config.toml
model = "audio captioner"
dataset = "single notes of musical instruments (NSynth)"
train_examples = 184686
n_mels = 64
hop_length = 160
input = "log_mel"
spec_augment = true
win_length = 400
tokenizer = "word"
vocab_size = 106
encoder_arch = "efficientnet"
encoder_norm = "batchnorm"
encoder_activation = "silu"
encoder_channel_attention = "se"
encoder_depths = [4, 4, 4]
encoder_kernel_size = 5
encoder_stem = "single"
encoder_expansion = 6
encoder_widths = [24, 48, 96]
fusion = "prefix"
label_smoothing = 0.1
decoder_width = 320
decoder_layers = 8
decoder_norm = "layernorm"
decoder_norm_position = "pre"
decoder_activation = "swiglu"
decoder_mlp_ratio = 3
decoder_head_dim = 64
decoder_fused_qkv = false
decoder_bias = "all"
decoder_qk_norm = true
decoder_parallel_block = false
decoder_dropout = 0.05
decoder_inner_norm = false
decoder_positions = "learned"
decoder_prefix_bidirectional = false
decoder_connector = "linear"
decoder_tie_embeddings = false
init = "lecun_normal"
residual_init = "none"
optimizer = "soap"
beta2 = 0.95
learning_rate = 0.0017
beta1 = 0.95
shampoo_beta = 0.95
eps = 1e-08
precondition_frequency = 25
max_precond_dim = 512
one_sided = true
adamw_lr_other_params = 0.0029
gradient_centralization = true
cautious_weight_decay = true
max_steps = 2800
batch_size = 64
epochs = 1.0
lr_schedule = "linear"
final_lr_fraction = 0
warmup_steps = 280
weight_decay = 0.2
adamw_weight_decay_other_params = 0
Rows from block 9 of the audio encoder, named by matrix and row number. Each number is 50 + 12 x the weight over its row's rms, rounded and kept within 0 to 99. All counts start at 0.
# convs2: project pointwise conv (encoder.blocks.9.convs.2.weight, 96x576x1x1), inputs 144-287
convs2.8:61 24 65 41 60 63 29 51 47 39 48 37 47 50 78 57 53 51 29 62 52 50 58 50 42 57 48 51 61 27 45 65 62 46 45 28 42 23 51 44 37 59 52 53 83 54 56 41 56 46 47 41 43 62 62 58 75 50 53 45 42 60 52 50 61 42 66 79 48 47 35 60 38 59 67 42 35 48 45 55 42 36 56 60 53 56 55 54 50 53 65 48 38 37 24 50 34 73 53 53 60 45 58 56 48 54 61 65 44 43 37 36 41 63 44 41 58 55 62 55 58 58 47 55 59 45 81 34 44 61 75 50 42 32 50 44 44 52 58 44 57 46 69 60
convs2.9:62 61 48 71 61 56 40 55 51 55 36 61 63 32 63 41 64 66 50 39 39 51 57 51 61 45 43 59 45 43 34 25 55 24 40 54 54 35 43 40 42 60 35 57 54 73 63 38 54 68 52 43 40 35 51 47 36 50 61 32 49 51 45 58 44 49 49 39 72 38 50 56 52 63 29 60 35 36 56 58 31 68 52 49 29 46 49 51 54 70 34 60 31 50 26 45 49 69 50 73 55 62 61 64 34 48 63 49 40 61 45 51 57 35 51 54 61 79 49 71 56 44 31 54 73 64 57 64 29 51 37 78 41 50 53 47 43 50 58 46 36 35 21 31
convs2.10:67 50 45 68 56 59 47 64 61 51 22 59 56 49 51 52 23 58 35 37 55 41 49 70 29 69 67 23 36 42 65 64 57 30 73 39 70 42 39 41 21 52 50 55 33 60 65 51 72 75 55 44 58 41 73 53 43 48 41 34 46 41 39 58 54 44 33 49 31 60 53 53 67 66 42 48 47 36 66 43 55 36 52 57 68 52 58 73 39 38 34 33 46 49 48 48 31 43 74 50 37 47 41 34 50 40 35 70 51 42 65 61 23 62 61 76 54 86 55 47 39 42 15 41 40 46 51 38 46 65 53 31 49 50 51 46 54 47 54 39 44 63 28 26
convs2.11:39 58 46 53 49 29 44 58 43 41 42 34 27 27 56 59 37 58 78 62 49 52 46 35 55 41 45 55 44 55 40 34 58 41 64 62 48 45 64 52 39 49 52 43 43 71 35 56 39 47 32 54 47 41 29 58 41 54 36 67 58 69 44 45 53 37 59 43 52 54 65 67 55 64 44 59 42 46 72 66 54 37 42 48 51 29 31 59 44 48 63 33 26 50 60 26 33 40 61 37 44 55 65 37 57 47 68 39 68 55 51 53 43 46 50 45 65 47 29 51 76 59 23 50 48 56 37 35 61 60 38 54 50 58 67 38 75 53 40 52 47 56 50 38
convs2.12:46 55 28 41 93 60 59 40 44 48 31 28 58 48 63 61 27 59 50 55 43 68 69 52 45 40 55 55 39 45 52 46 51 49 44 42 51 48 38 60 56 30 52 47 53 36 67 48 39 60 59 62 37 46 29 65 66 52 56 60 56 64 63 51 47 37 36 34 35 60 33 53 60 35 70 65 83 56 47 48 73 40 53 38 33 51 45 48 46 59 41 35 46 21 37 39 62 49 60 38 31 42 58 59 47 60 55 45 51 33 57 53 47 50 48 66 39 40 61 34 41 21 37 63 74 56 37 55 73 56 36 64 69 57 35 59 68 38 50 37 45 54 65 51
convs2.13:29 42 64 46 49 63 48 42 45 41 41 47 46 54 35 47 54 63 56 66 40 38 33 58 48 35 47 42 53 51 40 47 90 41 60 33 41 48 52 49 49 50 63 46 50 32 39 53 39 52 50 31 44 46 52 31 55 57 48 45 51 45 24 31 54 49 68 58 46 17 54 55 34 35 68 51 45 44 37 72 45 27 54 46 28 58 52 64 52 58 44 55 48 55 47 37 66 53 33 51 54 59 46 20 25 77 59 56 50 68 47 49 55 73 68 64 57 48 56 41 31 61 30 38 47 13 50 53 49 54 52 49 60 41 42 31 28 47 43 90 37 53 65 58
convs2.14:42 55 41 47 40 34 34 49 66 29 44 52 57 44 53 46 59 57 43 67 60 42 53 47 46 48 51 55 58 41 47 74 71 76 49 38 60 56 75 44 26 44 36 37 58 65 48 46 36 43 65 51 45 45 51 48 75 49 71 40 52 49 46 73 48 50 50 59 50 59 75 35 68 73 52 42 63 43 56 65 53 60 31 58 61 35 40 47 47 77 55 56 39 58 56 47 40 40 72 33 62 49 41 08 53 79 85 69 56 43 66 56 44 57 75 50 60 64 48 48 63 40 36 44 54 70 56 49 41 46 58 68 55 55 46 38 32 48 44 64 45 59 42 55
convs2.15:46 54 51 68 55 45 47 43 40 47 52 57 60 57 50 56 43 70 63 77 48 60 41 28 43 46 39 37 75 59 67 43 60 41 70 52 46 71 45 57 50 50 46 45 71 54 40 35 41 50 41 60 52 42 54 34 57 49 65 56 71 48 48 42 58 47 35 35 34 64 53 81 65 48 57 50 56 61 21 40 66 52 56 36 50 36 31 46 69 58 80 55 28 47 37 39 68 43 43 48 51 59 60 66 53 52 48 18 33 52 38 43 34 54 45 74 48 53 52 53 62 73 40 58 45 41 51 50 68 60 54 46 66 55 71 50 52 50 44 58 55 50 34 76
convs2.16:48 46 57 36 58 46 64 38 50 16 42 62 45 57 46 66 23 41 46 57 68 44 35 39 66 52 53 68 44 36 59 40 41 72 44 45 48 44 30 53 41 71 60 65 38 19 69 43 28 64 54 58 39 50 57 51 47 51 47 47 62 57 60 43 85 51 58 55 58 67 53 61 47 56 49 38 53 58 28 47 64 31 56 38 50 29 65 44 53 58 50 54 23 42 55 71 41 41 23 68 52 42 43 47 61 15 62 33 58 36 49 60 42 56 40 26 38 38 55 40 57 65 36 58 57 39 36 49 65 34 51 42 60 48 35 50 61 59 32 44 28 84 52 51
convs2.17:50 47 47 51 69 56 59 70 53 62 49 47 31 42 49 32 53 51 68 51 64 40 41 50 46 41 64 56 58 42 58 44 44 53 65 33 47 56 36 67 41 62 75 46 46 51 58 41 40 46 65 45 55 68 57 39 53 61 46 55 53 33 54 55 51 44 31 46 28 73 54 72 53 64 45 43 45 63 68 45 58 51 41 56 54 64 57 61 51 28 48 55 40 52 56 37 68 55 67 53 71 38 61 50 67 71 50 57 51 53 47 55 43 55 43 38 52 75 49 65 49 58 51 50 59 59 57 39 56 39 51 66 44 28 35 38 53 70 64 45 18 44 47 54
convs2.18:40 63 50 40 74 67 44 36 47 46 66 59 72 48 47 44 50 70 47 56 63 62 55 39 39 56 42 42 54 67 58 64 56 36 61 53 53 53 59 45 59 37 36 42 44 32 47 34 44 38 47 52 59 33 61 49 62 62 47 47 35 52 58 44 46 58 62 76 39 36 35 42 48 53 55 53 48 38 47 54 37 67 52 51 43 39 68 57 55 69 55 51 33 27 58 34 69 45 48 62 38 60 54 63 46 46 49 23 64 65 59 58 43 34 50 58 64 45 46 53 44 36 58 63 66 67 49 43 68 57 39 39 59 44 40 54 66 62 45 72 50 82 54 69
convs2.19:69 36 43 41 54 47 49 62 42 69 61 55 30 46 58 59 67 43 33 39 32 50 56 50 63 45 54 49 47 40 30 51 66 60 48 26 58 69 46 79 62 53 51 29 58 52 41 45 35 49 57 67 38 43 59 57 58 52 41 47 50 60 60 61 52 37 51 53 20 46 49 31 68 59 59 45 56 54 57 51 64 50 50 43 42 37 53 68 44 70 52 56 52 64 39 35 49 45 23 56 50 52 48 31 62 46 62 44 64 57 53 21 34 46 44 52 57 52 51 55 50 38 56 59 51 44 57 52 40 65 50 21 67 30 57 36 57 45 37 35 50 53 62 53
convs2.20:42 62 54 62 68 50 45 61 35 32 58 48 36 61 58 63 29 64 49 57 50 59 22 55 52 45 57 39 55 47 56 43 51 51 37 42 69 45 45 51 37 50 58 26 66 68 48 54 86 48 38 61 49 59 49 62 36 16 39 55 49 29 28 53 47 80 51 44 69 34 28 70 49 49 61 43 58 39 39 65 63 39 38 37 51 58 61 55 64 46 50 45 48 44 37 44 53 62 38 54 63 52 71 42 56 58 51 70 75 40 51 59 36 54 70 49 47 82 57 75 40 57 24 45 45 38 42 72 39 38 63 41 60 50 38 40 52 58 32 55 29 47 18 36
convs2.21:54 34 57 61 49 62 63 53 34 59 55 55 54 40 50 46 63 52 30 61 44 52 64 28 42 38 59 48 53 38 44 51 52 75 60 45 34 69 69 74 46 52 50 66 64 34 44 53 43 40 57 47 46 59 44 47 39 42 58 33 55 51 67 55 53 46 47 55 64 42 41 34 43 48 47 59 62 43 44 50 51 37 61 48 50 59 59 41 73 56 57 46 47 58 62 46 25 47 72 43 47 38 49 33 35 56 56 52 60 62 34 34 47 51 57 31 66 43 35 58 48 47 41 48 71 56 64 47 44 58 45 50 52 52 52 24 59 54 51 68 69 49 29 55
convs2.22:53 48 45 34 24 62 52 64 45 53 43 24 46 61 34 35 39 33 47 59 50 48 53 74 51 55 43 52 63 61 34 45 52 70 45 67 48 53 60 52 43 37 52 59 59 54 66 70 64 39 43 56 28 60 46 21 57 56 53 43 38 51 47 69 35 51 49 64 60 32 61 53 50 44 15 28 41 56 38 74 34 40 41 30 45 66 56 65 40 59 62 58 46 22 50 68 34 27 26 44 44 75 55 23 53 51 53 47 53 36 57 67 54 32 55 51 43 50 68 58 66 43 59 62 46 41 40 44 47 39 56 49 56 51 61 75 50 55 55 49 45 43 64 39
convs2.23:29 86 47 60 60 34 47 59 44 54 56 42 79 55 37 52 43 62 60 51 39 25 54 33 50 42 81 60 67 53 56 30 56 43 26 54 33 45 50 39 52 37 56 65 67 41 55 35 51 43 55 40 44 40 57 36 37 48 51 53 49 52 43 55 46 35 35 62 38 42 53 26 61 56 46 46 59 52 40 52 52 44 46 63 31 49 46 35 44 43 35 45 39 25 63 56 31 69 53 53 56 47 53 44 63 53 62 39 52 61 65 57 55 65 60 62 53 75 48 40 64 36 59 33 43 53 72 78 38 60 47 50 52 45 73 28 41 44 58 26 21 40 47 77
convs2.24:35 68 57 55 58 41 44 41 56 33 49 51 82 42 44 68 33 33 55 42 53 59 45 64 54 45 58 49 70 43 50 55 35 35 55 59 48 59 65 67 60 45 55 51 22 25 53 32 34 70 44 49 49 42 33 55 58 59 77 60 59 46 51 39 49 25 54 50 48 61 35 77 63 58 44 76 52 43 57 56 52 42 49 36 62 61 55 25 35 63 50 54 55 52 40 24 31 35 33 38 52 46 36 50 62 51 46 39 55 47 50 55 41 57 53 62 75 52 61 47 38 51 54 50 54 54 49 40 55 45 52 58 49 64 23 46 40 24 40 59 60 57 36 45
convs2.25:70 43 45 56 53 44 61 54 57 59 41 59 40 46 60 51 43 59 60 51 57 54 50 25 64 35 60 47 31 31 59 51 66 52 54 46 46 48 69 25 54 62 44 47 36 50 32 65 58 53 25 46 62 48 57 24 54 46 46 56 50 41 63 36 50 49 62 70 49 64 59 43 51 60 55 34 62 35 39 74 46 72 42 45 47 49 68 55 50 52 53 50 42 52 53 49 54 48 45 44 43 88 58 58 38 41 47 56 27 54 29 60 40 56 39 43 47 40 71 67 70 61 56 25 41 38 65 74 31 66 27 60 67 78 45 48 24 50 36 42 47 58 50 45
convs2.26:67 38 52 64 53 55 57 50 52 47 74 34 43 53 78 53 62 55 53 43 56 40 49 49 40 48 45 60 42 33 79 42 69 48 45 56 46 60 58 48 62 52 52 50 53 36 46 55 59 32 71 59 38 55 39 47 66 34 46 45 46 54 57 45 57 32 35 69 34 14 56 49 39 48 47 50 49 38 53 66 33 43 61 67 46 45 63 57 50 57 67 63 54 59 40 27 53 42 60 53 31 69 55 48 60 54 54 50 65 67 48 16 42 61 41 37 41 52 68 36 38 50 35 60 62 61 70 57 51 43 45 52 46 40 43 44 31 67 63 59 70 46 60 41
convs2.27:57 58 75 55 34 58 45 43 28 56 31 59 49 53 43 54 46 37 53 62 63 48 47 30 53 35 51 58 58 58 57 46 45 36 44 62 50 43 70 51 66 50 53 33 57 31 55 43 32 34 44 48 41 53 66 56 48 48 63 66 34 34 40 45 56 22 35 60 51 62 55 69 53 33 49 55 73 28 50 58 60 50 48 44 62 39 51 76 43 28 63 47 54 52 65 45 33 42 49 68 54 46 53 51 60 38 56 61 45 39 47 43 74 60 40 53 51 62 51 88 57 46 51 22 47 44 48 56 45 34 60 48 47 66 59 44 62 56 30 48 51 41 51 51
convs2.28:58 30 44 42 34 50 39 30 36 36 49 41 44 56 44 51 46 64 55 58 47 56 46 49 73 26 48 07 56 54 49 61 30 53 59 49 58 36 35 65 37 54 44 50 77 51 55 47 43 55 73 46 42 41 29 47 53 41 61 60 50 45 59 59 42 47 64 46 52 71 42 34 37 50 70 41 41 33 33 47 44 38 49 69 48 55 52 52 41 47 44 40 57 33 66 34 42 74 28 51 53 43 31 61 46 49 46 52 47 46 58 35 45 19 22 64 63 42 46 33 35 62 60 39 67 51 69 42 45 64 60 51 59 47 58 34 50 38 50 37 69 72 41 63
convs2.29:67 44 37 35 41 58 50 44 62 49 57 54 47 57 52 43 53 50 66 36 40 41 52 59 58 66 27 51 57 51 54 29 38 54 49 35 51 51 37 57 39 31 59 45 56 33 47 37 45 34 49 58 55 65 56 47 48 37 51 55 44 47 32 39 59 40 37 42 71 44 46 51 32 69 52 32 39 65 36 43 44 53 66 69 34 34 52 41 21 47 53 48 61 58 48 60 33 33 52 31 65 61 67 48 61 58 54 40 68 50 40 39 33 55 25 32 45 43 43 56 56 64 69 37 61 47 64 80 63 69 43 53 35 52 49 31 50 44 55 50 40 49 59 67
convs2.30:46 48 47 55 51 60 47 63 46 62 45 55 59 59 47 72 63 49 31 56 51 75 47 36 71 50 47 45 45 29 61 51 68 57 43 70 53 34 41 47 37 44 55 40 46 46 72 53 63 47 44 57 30 49 49 47 45 52 53 78 60 32 51 47 61 57 39 34 52 29 45 43 50 34 55 46 48 64 54 48 61 66 38 23 71 59 75 65 43 37 46 48 60 57 43 67 50 69 57 31 40 42 52 64 45 69 48 49 63 58 66 69 49 54 42 30 51 53 39 58 46 50 41 57 52 62 42 56 36 37 44 45 63 41 25 26 43 55 53 50 40 33 37 60
convs2.31:47 60 57 59 89 40 76 56 46 59 33 58 50 60 52 50 53 45 43 45 60 41 69 59 29 48 57 60 50 57 38 52 57 35 65 54 48 51 53 45 57 23 55 63 44 37 48 64 53 71 39 63 62 54 39 58 50 61 62 57 39 67 68 33 54 53 47 40 55 44 43 26 52 53 39 53 61 46 55 56 42 38 59 43 44 31 48 62 41 39 56 50 52 48 45 41 78 51 50 79 54 40 67 52 54 19 50 48 48 67 70 71 46 51 58 47 63 37 61 59 78 46 69 65 72 49 44 74 61 62 27 52 35 40 38 64 37 49 51 45 44 39 54 52
convs2.32:50 56 48 59 47 63 66 52 57 36 58 49 60 50 56 45 34 26 31 57 52 44 48 39 45 62 51 40 55 62 31 54 59 42 54 73 72 58 46 53 48 44 39 84 53 59 31 67 63 46 59 62 49 42 53 57 49 45 60 60 41 63 53 46 41 60 73 41 50 47 58 44 71 29 63 46 27 49 47 24 69 56 47 62 60 46 28 46 64 61 55 71 38 52 30 74 53 71 60 38 56 43 50 40 51 58 50 54 82 42 60 49 69 27 59 34 51 30 57 57 42 55 44 65 41 42 21 70 57 70 55 50 52 42 55 41 61 63 53 73 63 36 51 59
convs2.33:70 39 53 37 64 48 50 55 65 62 56 55 55 46 62 35 72 42 49 58 32 65 52 20 50 62 56 43 59 58 42 53 65 45 50 44 46 58 42 63 47 31 54 42 66 59 58 63 45 48 40 52 41 58 44 52 33 34 36 59 66 43 42 47 42 32 63 37 65 39 55 54 51 41 32 53 42 55 45 56 56 31 58 38 34 34 49 45 41 44 37 59 37 61 61 49 24 29 40 56 42 44 58 64 44 66 46 66 50 62 48 26 64 50 49 35 46 42 71 39 66 55 51 56 41 40 46 58 77 67 53 48 40 85 47 47 54 47 62 65 56 51 46 73
convs2.34:44 51 38 47 31 62 68 55 35 39 58 50 51 60 41 59 32 52 29 51 57 52 28 33 46 49 21 60 60 41 43 58 40 61 47 66 45 32 65 65 56 43 44 48 63 68 49 53 59 46 69 39 64 51 71 47 56 47 34 39 37 43 43 45 36 62 49 48 60 48 38 57 55 47 75 47 43 34 43 61 45 76 55 33 35 44 44 51 75 59 68 50 60 61 50 37 42 45 47 54 41 56 60 28 54 53 50 38 53 41 47 60 55 52 36 58 44 46 60 43 47 28 42 50 77 30 54 45 53 43 60 43 37 56 44 68 43 57 23 40 43 54 41 35
convs2.35:60 30 63 51 43 38 53 26 63 55 49 52 37 47 52 33 32 46 79 54 39 36 50 49 49 45 50 63 40 47 60 62 68 49 46 55 55 33 61 48 60 54 57 53 45 41 46 53 54 35 48 77 30 72 55 13 63 32 58 49 37 39 60 20 47 59 52 75 60 29 53 43 56 60 62 56 64 40 54 49 57 66 39 46 50 25 54 62 53 24 61 44 36 63 45 54 51 54 68 62 47 59 45 45 47 46 69 54 42 41 35 37 44 33 35 38 36 67 50 25 58 70 37 62 47 69 55 51 64 74 45 52 56 36 53 55 52 70 65 41 48 70 68 46
convs2.36:40 49 40 40 62 38 53 71 56 42 66 67 49 54 46 55 57 57 49 54 60 51 52 43 43 67 35 54 60 58 45 45 43 62 50 54 49 28 58 76 33 57 59 47 45 55 68 42 63 39 57 45 43 43 43 77 38 17 72 56 62 39 27 39 54 67 54 41 59 29 34 33 51 57 43 59 65 58 18 47 42 54 48 62 43 48 33 50 51 84 54 63 50 55 50 48 46 53 53 52 26 40 62 63 46 53 45 56 52 56 32 56 34 52 45 54 56 51 41 74 36 44 57 40 60 45 76 37 44 68 43 45 37 49 60 54 34 38 30 69 59 44 15 51
convs2.37:33 39 47 11 50 37 57 63 48 56 67 74 43 59 50 57 60 67 42 71 32 38 38 33 33 38 48 61 49 46 39 45 68 45 51 52 62 48 34 52 48 53 67 30 39 48 42 64 54 49 47 50 63 50 59 64 53 53 45 69 35 47 25 39 36 52 54 43 64 62 44 36 39 49 75 53 63 56 43 51 61 56 40 55 50 65 39 27 59 51 53 69 53 49 60 69 64 54 74 38 51 48 53 52 60 79 42 33 58 53 75 57 55 64 37 34 57 62 53 57 62 34 60 33 41 52 56 51 65 58 27 48 48 57 46 54 42 49 36 42 28 49 66 50
convs2.38:43 27 53 38 56 58 66 57 49 31 44 64 47 45 64 43 61 52 54 42 62 51 45 43 50 51 28 57 49 14 53 66 52 45 44 59 37 48 44 44 32 68 54 51 49 50 54 58 52 36 39 60 62 57 69 57 41 45 44 60 59 58 57 51 60 43 48 43 70 30 45 87 37 60 57 42 57 41 48 62 54 55 55 32 62 39 57 55 55 40 63 45 81 66 43 32 58 73 30 54 62 63 38 35 46 52 40 45 63 33 58 58 40 54 38 67 36 56 55 38 39 38 58 55 51 45 49 42 69 46 36 59 49 51 68 41 54 42 57 75 45 35 41 61
convs2.39:36 37 35 19 59 39 52 76 34 82 84 30 61 52 36 63 56 66 59 57 71 36 53 39 45 52 80 39 51 14 38 36 60 67 58 57 41 51 63 37 67 56 61 30 41 40 55 50 52 48 51 52 57 53 39 45 50 49 60 42 26 69 53 62 61 43 56 54 29 74 59 38 58 35 37 62 69 69 33 30 44 61 38 43 30 49 49 64 21 80 54 48 49 36 41 59 47 35 56 28 42 51 34 81 38 40 48 36 77 48 58 32 43 54 39 29 62 59 76 66 67 44 46 22 39 48 54 56 44 50 36 40 64 57 72 29 44 59 43 25 37 51 69 55
convs2.40:36 28 66 51 78 54 72 65 46 51 25 48 48 36 45 30 46 67 43 55 37 45 71 31 49 18 39 28 29 45 46 73 52 51 63 40 42 54 56 59 41 71 48 41 16 57 47 60 24 65 64 55 55 48 63 65 52 60 45 56 44 51 47 71 56 30 45 70 40 29 58 31 47 62 38 34 55 57 70 42 55 39 35 72 58 34 39 83 27 70 73 46 39 55 46 43 38 52 47 64 56 58 44 51 49 64 61 60 48 63 57 35 67 56 52 46 56 65 44 48 66 40 52 49 50 34 54 45 60 30 42 40 40 35 46 48 41 76 53 37 67 48 53 60
convs2.41:60 42 51 53 28 46 22 38 25 28 53 27 56 41 38 54 60 56 57 50 50 37 45 65 56 48 52 53 55 55 51 64 43 69 44 53 73 51 41 40 32 35 41 71 47 56 62 63 35 54 53 43 64 40 35 41 41 45 32 40 27 66 26 36 40 32 45 67 57 47 44 42 86 67 55 43 53 45 27 47 43 60 64 43 75 91 65 62 44 50 57 62 42 41 40 51 55 50 52 59 53 50 42 53 76 57 52 56 43 57 61 49 39 53 33 57 33 68 44 61 40 45 56 51 69 57 50 54 30 42 61 48 54 55 32 52 51 45 40 40 52 30 54 58
convs2.42:34 47 57 48 31 45 45 46 67 64 53 37 36 46 53 65 54 46 50 38 62 37 46 31 68 45 41 36 41 59 45 72 41 45 48 46 53 39 76 59 45 58 58 40 54 51 48 34 50 42 54 42 43 51 46 59 62 54 37 58 45 46 48 40 41 55 46 77 44 50 35 56 47 62 41 30 50 67 43 77 67 43 46 56 45 52 49 45 69 58 55 61 62 61 47 55 60 26 48 83 82 47 55 49 55 63 87 46 36 59 49 55 27 54 59 37 24 63 55 48 73 56 36 58 55 76 49 42 45 51 51 53 39 55 32 74 61 60 78 59 55 37 39 62
convs2.43:62 26 56 59 63 59 54 55 47 64 72 52 44 47 58 56 63 47 50 39 43 60 72 52 15 50 52 34 56 53 72 67 57 30 55 65 49 70 38 25 67 58 37 49 55 60 59 45 63 57 45 45 34 37 34 52 57 48 57 58 73 61 44 40 27 58 29 68 57 47 51 48 35 33 59 42 46 67 60 60 50 66 44 40 49 42 55 54 53 45 58 30 55 54 36 51 57 35 22 78 48 43 53 59 55 45 47 63 64 61 59 39 52 41 50 77 57 52 41 57 44 52 51 44 34 31 41 63 56 36 62 44 28 40 52 64 25 52 63 41 89 68 41 55
convs2.44:57 33 30 39 53 49 71 40 65 88 59 39 40 44 47 56 60 42 45 36 37 34 46 49 53 55 36 48 46 43 45 54 48 64 39 44 34 26 56 33 23 62 52 50 60 42 38 78 40 43 71 56 35 51 26 59 38 64 59 41 52 47 29 36 51 55 50 67 67 72 45 26 61 46 48 47 35 40 40 11 62 65 50 46 36 55 45 66 56 48 30 43 60 44 41 44 59 44 44 43 46 41 43 44 50 52 40 62 30 22 55 56 48 65 51 34 64 28 56 73 56 58 46 37 43 34 61 41 45 47 64 37 58 50 40 48 53 57 57 55 46 54 51 47
convs2.45:43 61 59 34 66 45 72 51 69 58 42 59 55 47 55 56 69 60 62 43 59 42 68 48 71 42 35 57 42 49 32 53 45 37 51 36 32 55 60 58 48 44 49 50 51 60 57 36 61 83 37 53 57 36 41 53 53 37 60 55 50 55 36 53 54 37 42 62 41 63 35 29 74 45 16 62 52 57 35 38 50 42 44 63 59 56 41 69 38 57 29 53 64 41 41 45 36 50 59 63 54 45 46 41 56 46 68 46 84 31 33 69 53 26 47 42 46 45 54 51 69 65 57 65 37 55 33 56 53 59 56 34 44 35 73 53 61 39 29 60 59 51 45 45
convs2.46:61 53 56 65 53 50 37 29 47 63 29 34 73 53 61 73 65 61 61 68 44 58 68 45 53 69 42 61 22 78 57 61 46 44 50 32 38 28 80 38 35 30 45 46 61 73 58 51 41 48 62 70 64 43 41 55 65 67 75 70 34 49 26 41 71 31 60 62 42 55 47 50 32 37 51 48 45 49 50 53 65 46 32 63 44 51 58 62 43 45 67 48 65 56 51 45 52 41 38 42 51 54 49 47 54 54 49 49 40 41 52 53 52 43 55 57 36 82 45 44 31 62 35 24 50 55 54 48 31 73 42 39 48 34 56 40 64 55 59 44 41 49 60 50
convs2.47:51 42 25 49 52 50 76 52 57 28 59 24 54 53 45 47 49 65 34 61 72 45 58 62 58 43 48 53 35 52 31 55 48 60 52 50 67 56 52 62 63 65 43 63 56 53 37 50 59 50 45 55 39 54 67 66 39 47 46 71 47 35 48 48 52 39 61 55 73 33 47 43 40 43 44 54 34 62 50 64 62 36 56 22 59 54 62 42 63 37 49 54 59 59 54 55 48 40 25 39 37 37 46 51 59 33 39 80 37 51 61 48 55 42 64 76 42 32 61 44 38 53 51 66 67 37 58 36 59 38 40 50 50 70 56 27 50 47 58 48 51 38 58 41
convs2.48:56 46 45 48 56 51 47 71 45 47 58 47 41 54 31 40 63 35 55 32 47 53 66 46 35 53 39 48 41 54 49 58 53 41 48 58 20 34 34 62 60 53 79 47 60 47 52 40 56 53 39 66 34 52 44 55 51 58 55 69 37 53 57 50 40 49 48 36 45 49 58 47 52 51 58 43 42 66 48 57 59 35 60 50 43 72 47 39 57 44 49 60 61 40 54 56 47 63 58 53 37 50 56 66 54 27 55 45 38 56 52 49 45 38 68 49 49 43 44 76 33 46 49 43 48 40 42 67 64 40 45 44 73 39 59 42 33 39 52 78 46 37 57 46
convs2.49:48 53 38 55 67 60 64 53 50 59 55 75 60 34 32 48 44 55 53 43 46 64 32 25 41 64 32 43 52 31 60 62 48 49 33 45 56 40 44 31 52 47 43 46 46 30 30 43 45 35 27 56 43 59 47 65 76 57 39 46 55 59 53 57 54 72 51 58 42 40 48 52 44 60 37 59 40 47 47 57 53 35 62 49 40 42 54 40 56 47 29 50 43 49 40 43 51 69 41 36 42 55 40 49 39 48 73 59 27 62 49 37 42 50 43 49 37 59 53 58 50 51 56 57 64 37 56 36 58 42 35 56 56 47 30 51 72 50 49 65 60 54 33 33
convs2.50:52 64 37 72 44 53 48 67 59 51 59 54 41 29 36 27 33 53 61 43 47 35 66 62 52 53 58 32 51 63 66 41 54 65 60 36 52 34 51 65 61 30 45 51 59 69 48 51 46 34 26 59 61 64 78 43 53 69 48 36 55 45 74 82 71 50 46 49 24 42 45 65 47 26 53 49 52 61 65 53 27 57 55 32 60 34 46 34 71 56 59 40 42 59 53 76 65 54 65 40 44 72 63 39 51 39 44 66 48 42 50 55 75 55 42 44 58 52 64 44 41 50 45 41 59 50 67 25 66 58 35 41 47 53 49 32 61 28 48 35 42 30 27 58
convs2.51:57 61 29 33 30 65 43 48 74 52 43 57 54 33 55 55 64 50 59 51 74 45 52 70 58 54 57 58 54 45 51 43 58 46 55 50 65 51 28 35 41 62 41 49 35 40 50 49 61 40 74 53 41 63 39 48 67 66 51 41 67 53 52 47 62 36 41 54 57 60 47 58 57 27 60 50 38 35 48 47 51 30 46 74 38 57 54 40 67 48 40 36 54 32 52 60 41 45 42 55 42 48 44 24 30 50 53 52 23 37 64 60 63 40 58 60 57 58 42 61 37 67 40 36 56 46 65 55 34 53 45 37 62 50 39 49 63 54 60 34 99 45 51 54
convs2.52:32 54 50 43 51 63 32 34 61 61 44 48 84 59 35 34 61 56 58 61 59 57 60 37 66 51 28 54 49 43 30 36 64 53 49 63 47 46 66 33 51 58 68 45 53 40 46 46 32 54 47 46 31 30 49 50 47 53 47 46 47 52 54 46 47 60 59 45 50 29 42 58 52 52 23 42 67 60 41 40 58 60 48 33 56 59 57 63 52 54 52 58 30 45 43 82 53 55 35 41 35 56 51 35 37 15 62 47 40 55 69 35 62 68 27 66 48 58 52 48 46 51 51 45 59 44 44 61 44 45 54 45 45 65 58 77 60 44 57 67 68 42 55 54
convs2.53:51 56 52 42 31 37 49 22 58 43 46 51 37 66 20 63 45 80 61 68 43 54 53 45 34 40 46 36 53 45 51 65 54 65 62 56 39 64 46 59 48 63 40 28 57 53 65 57 52 43 47 70 52 61 62 43 64 62 48 52 17 41 56 62 61 63 56 72 50 14 30 68 47 48 64 43 48 51 30 59 53 58 69 59 48 47 50 54 40 49 43 67 44 45 68 48 47 64 52 45 59 51 54 56 31 46 48 54 45 51 42 57 54 53 49 50 50 53 49 49 46 58 51 31 46 64 50 49 37 54 25 35 42 60 55 49 57 60 48 64 61 59 61 54
convs2.54:39 58 87 41 63 29 53 49 47 30 38 68 58 60 30 54 66 40 60 47 47 47 56 39 42 34 38 47 55 54 40 44 41 57 42 58 44 46 36 38 51 61 65 32 65 54 60 56 46 63 60 48 36 40 50 48 39 55 41 50 42 49 55 38 43 49 46 41 16 61 41 70 73 53 57 42 43 42 63 40 38 52 51 54 69 47 42 55 47 48 57 78 54 67 20 56 56 57 57 41 64 40 26 55 34 56 35 45 42 49 42 51 16 43 63 45 47 43 59 56 39 50 34 36 59 25 49 71 63 42 44 50 55 62 34 53 31 51 38 72 53 53 41 43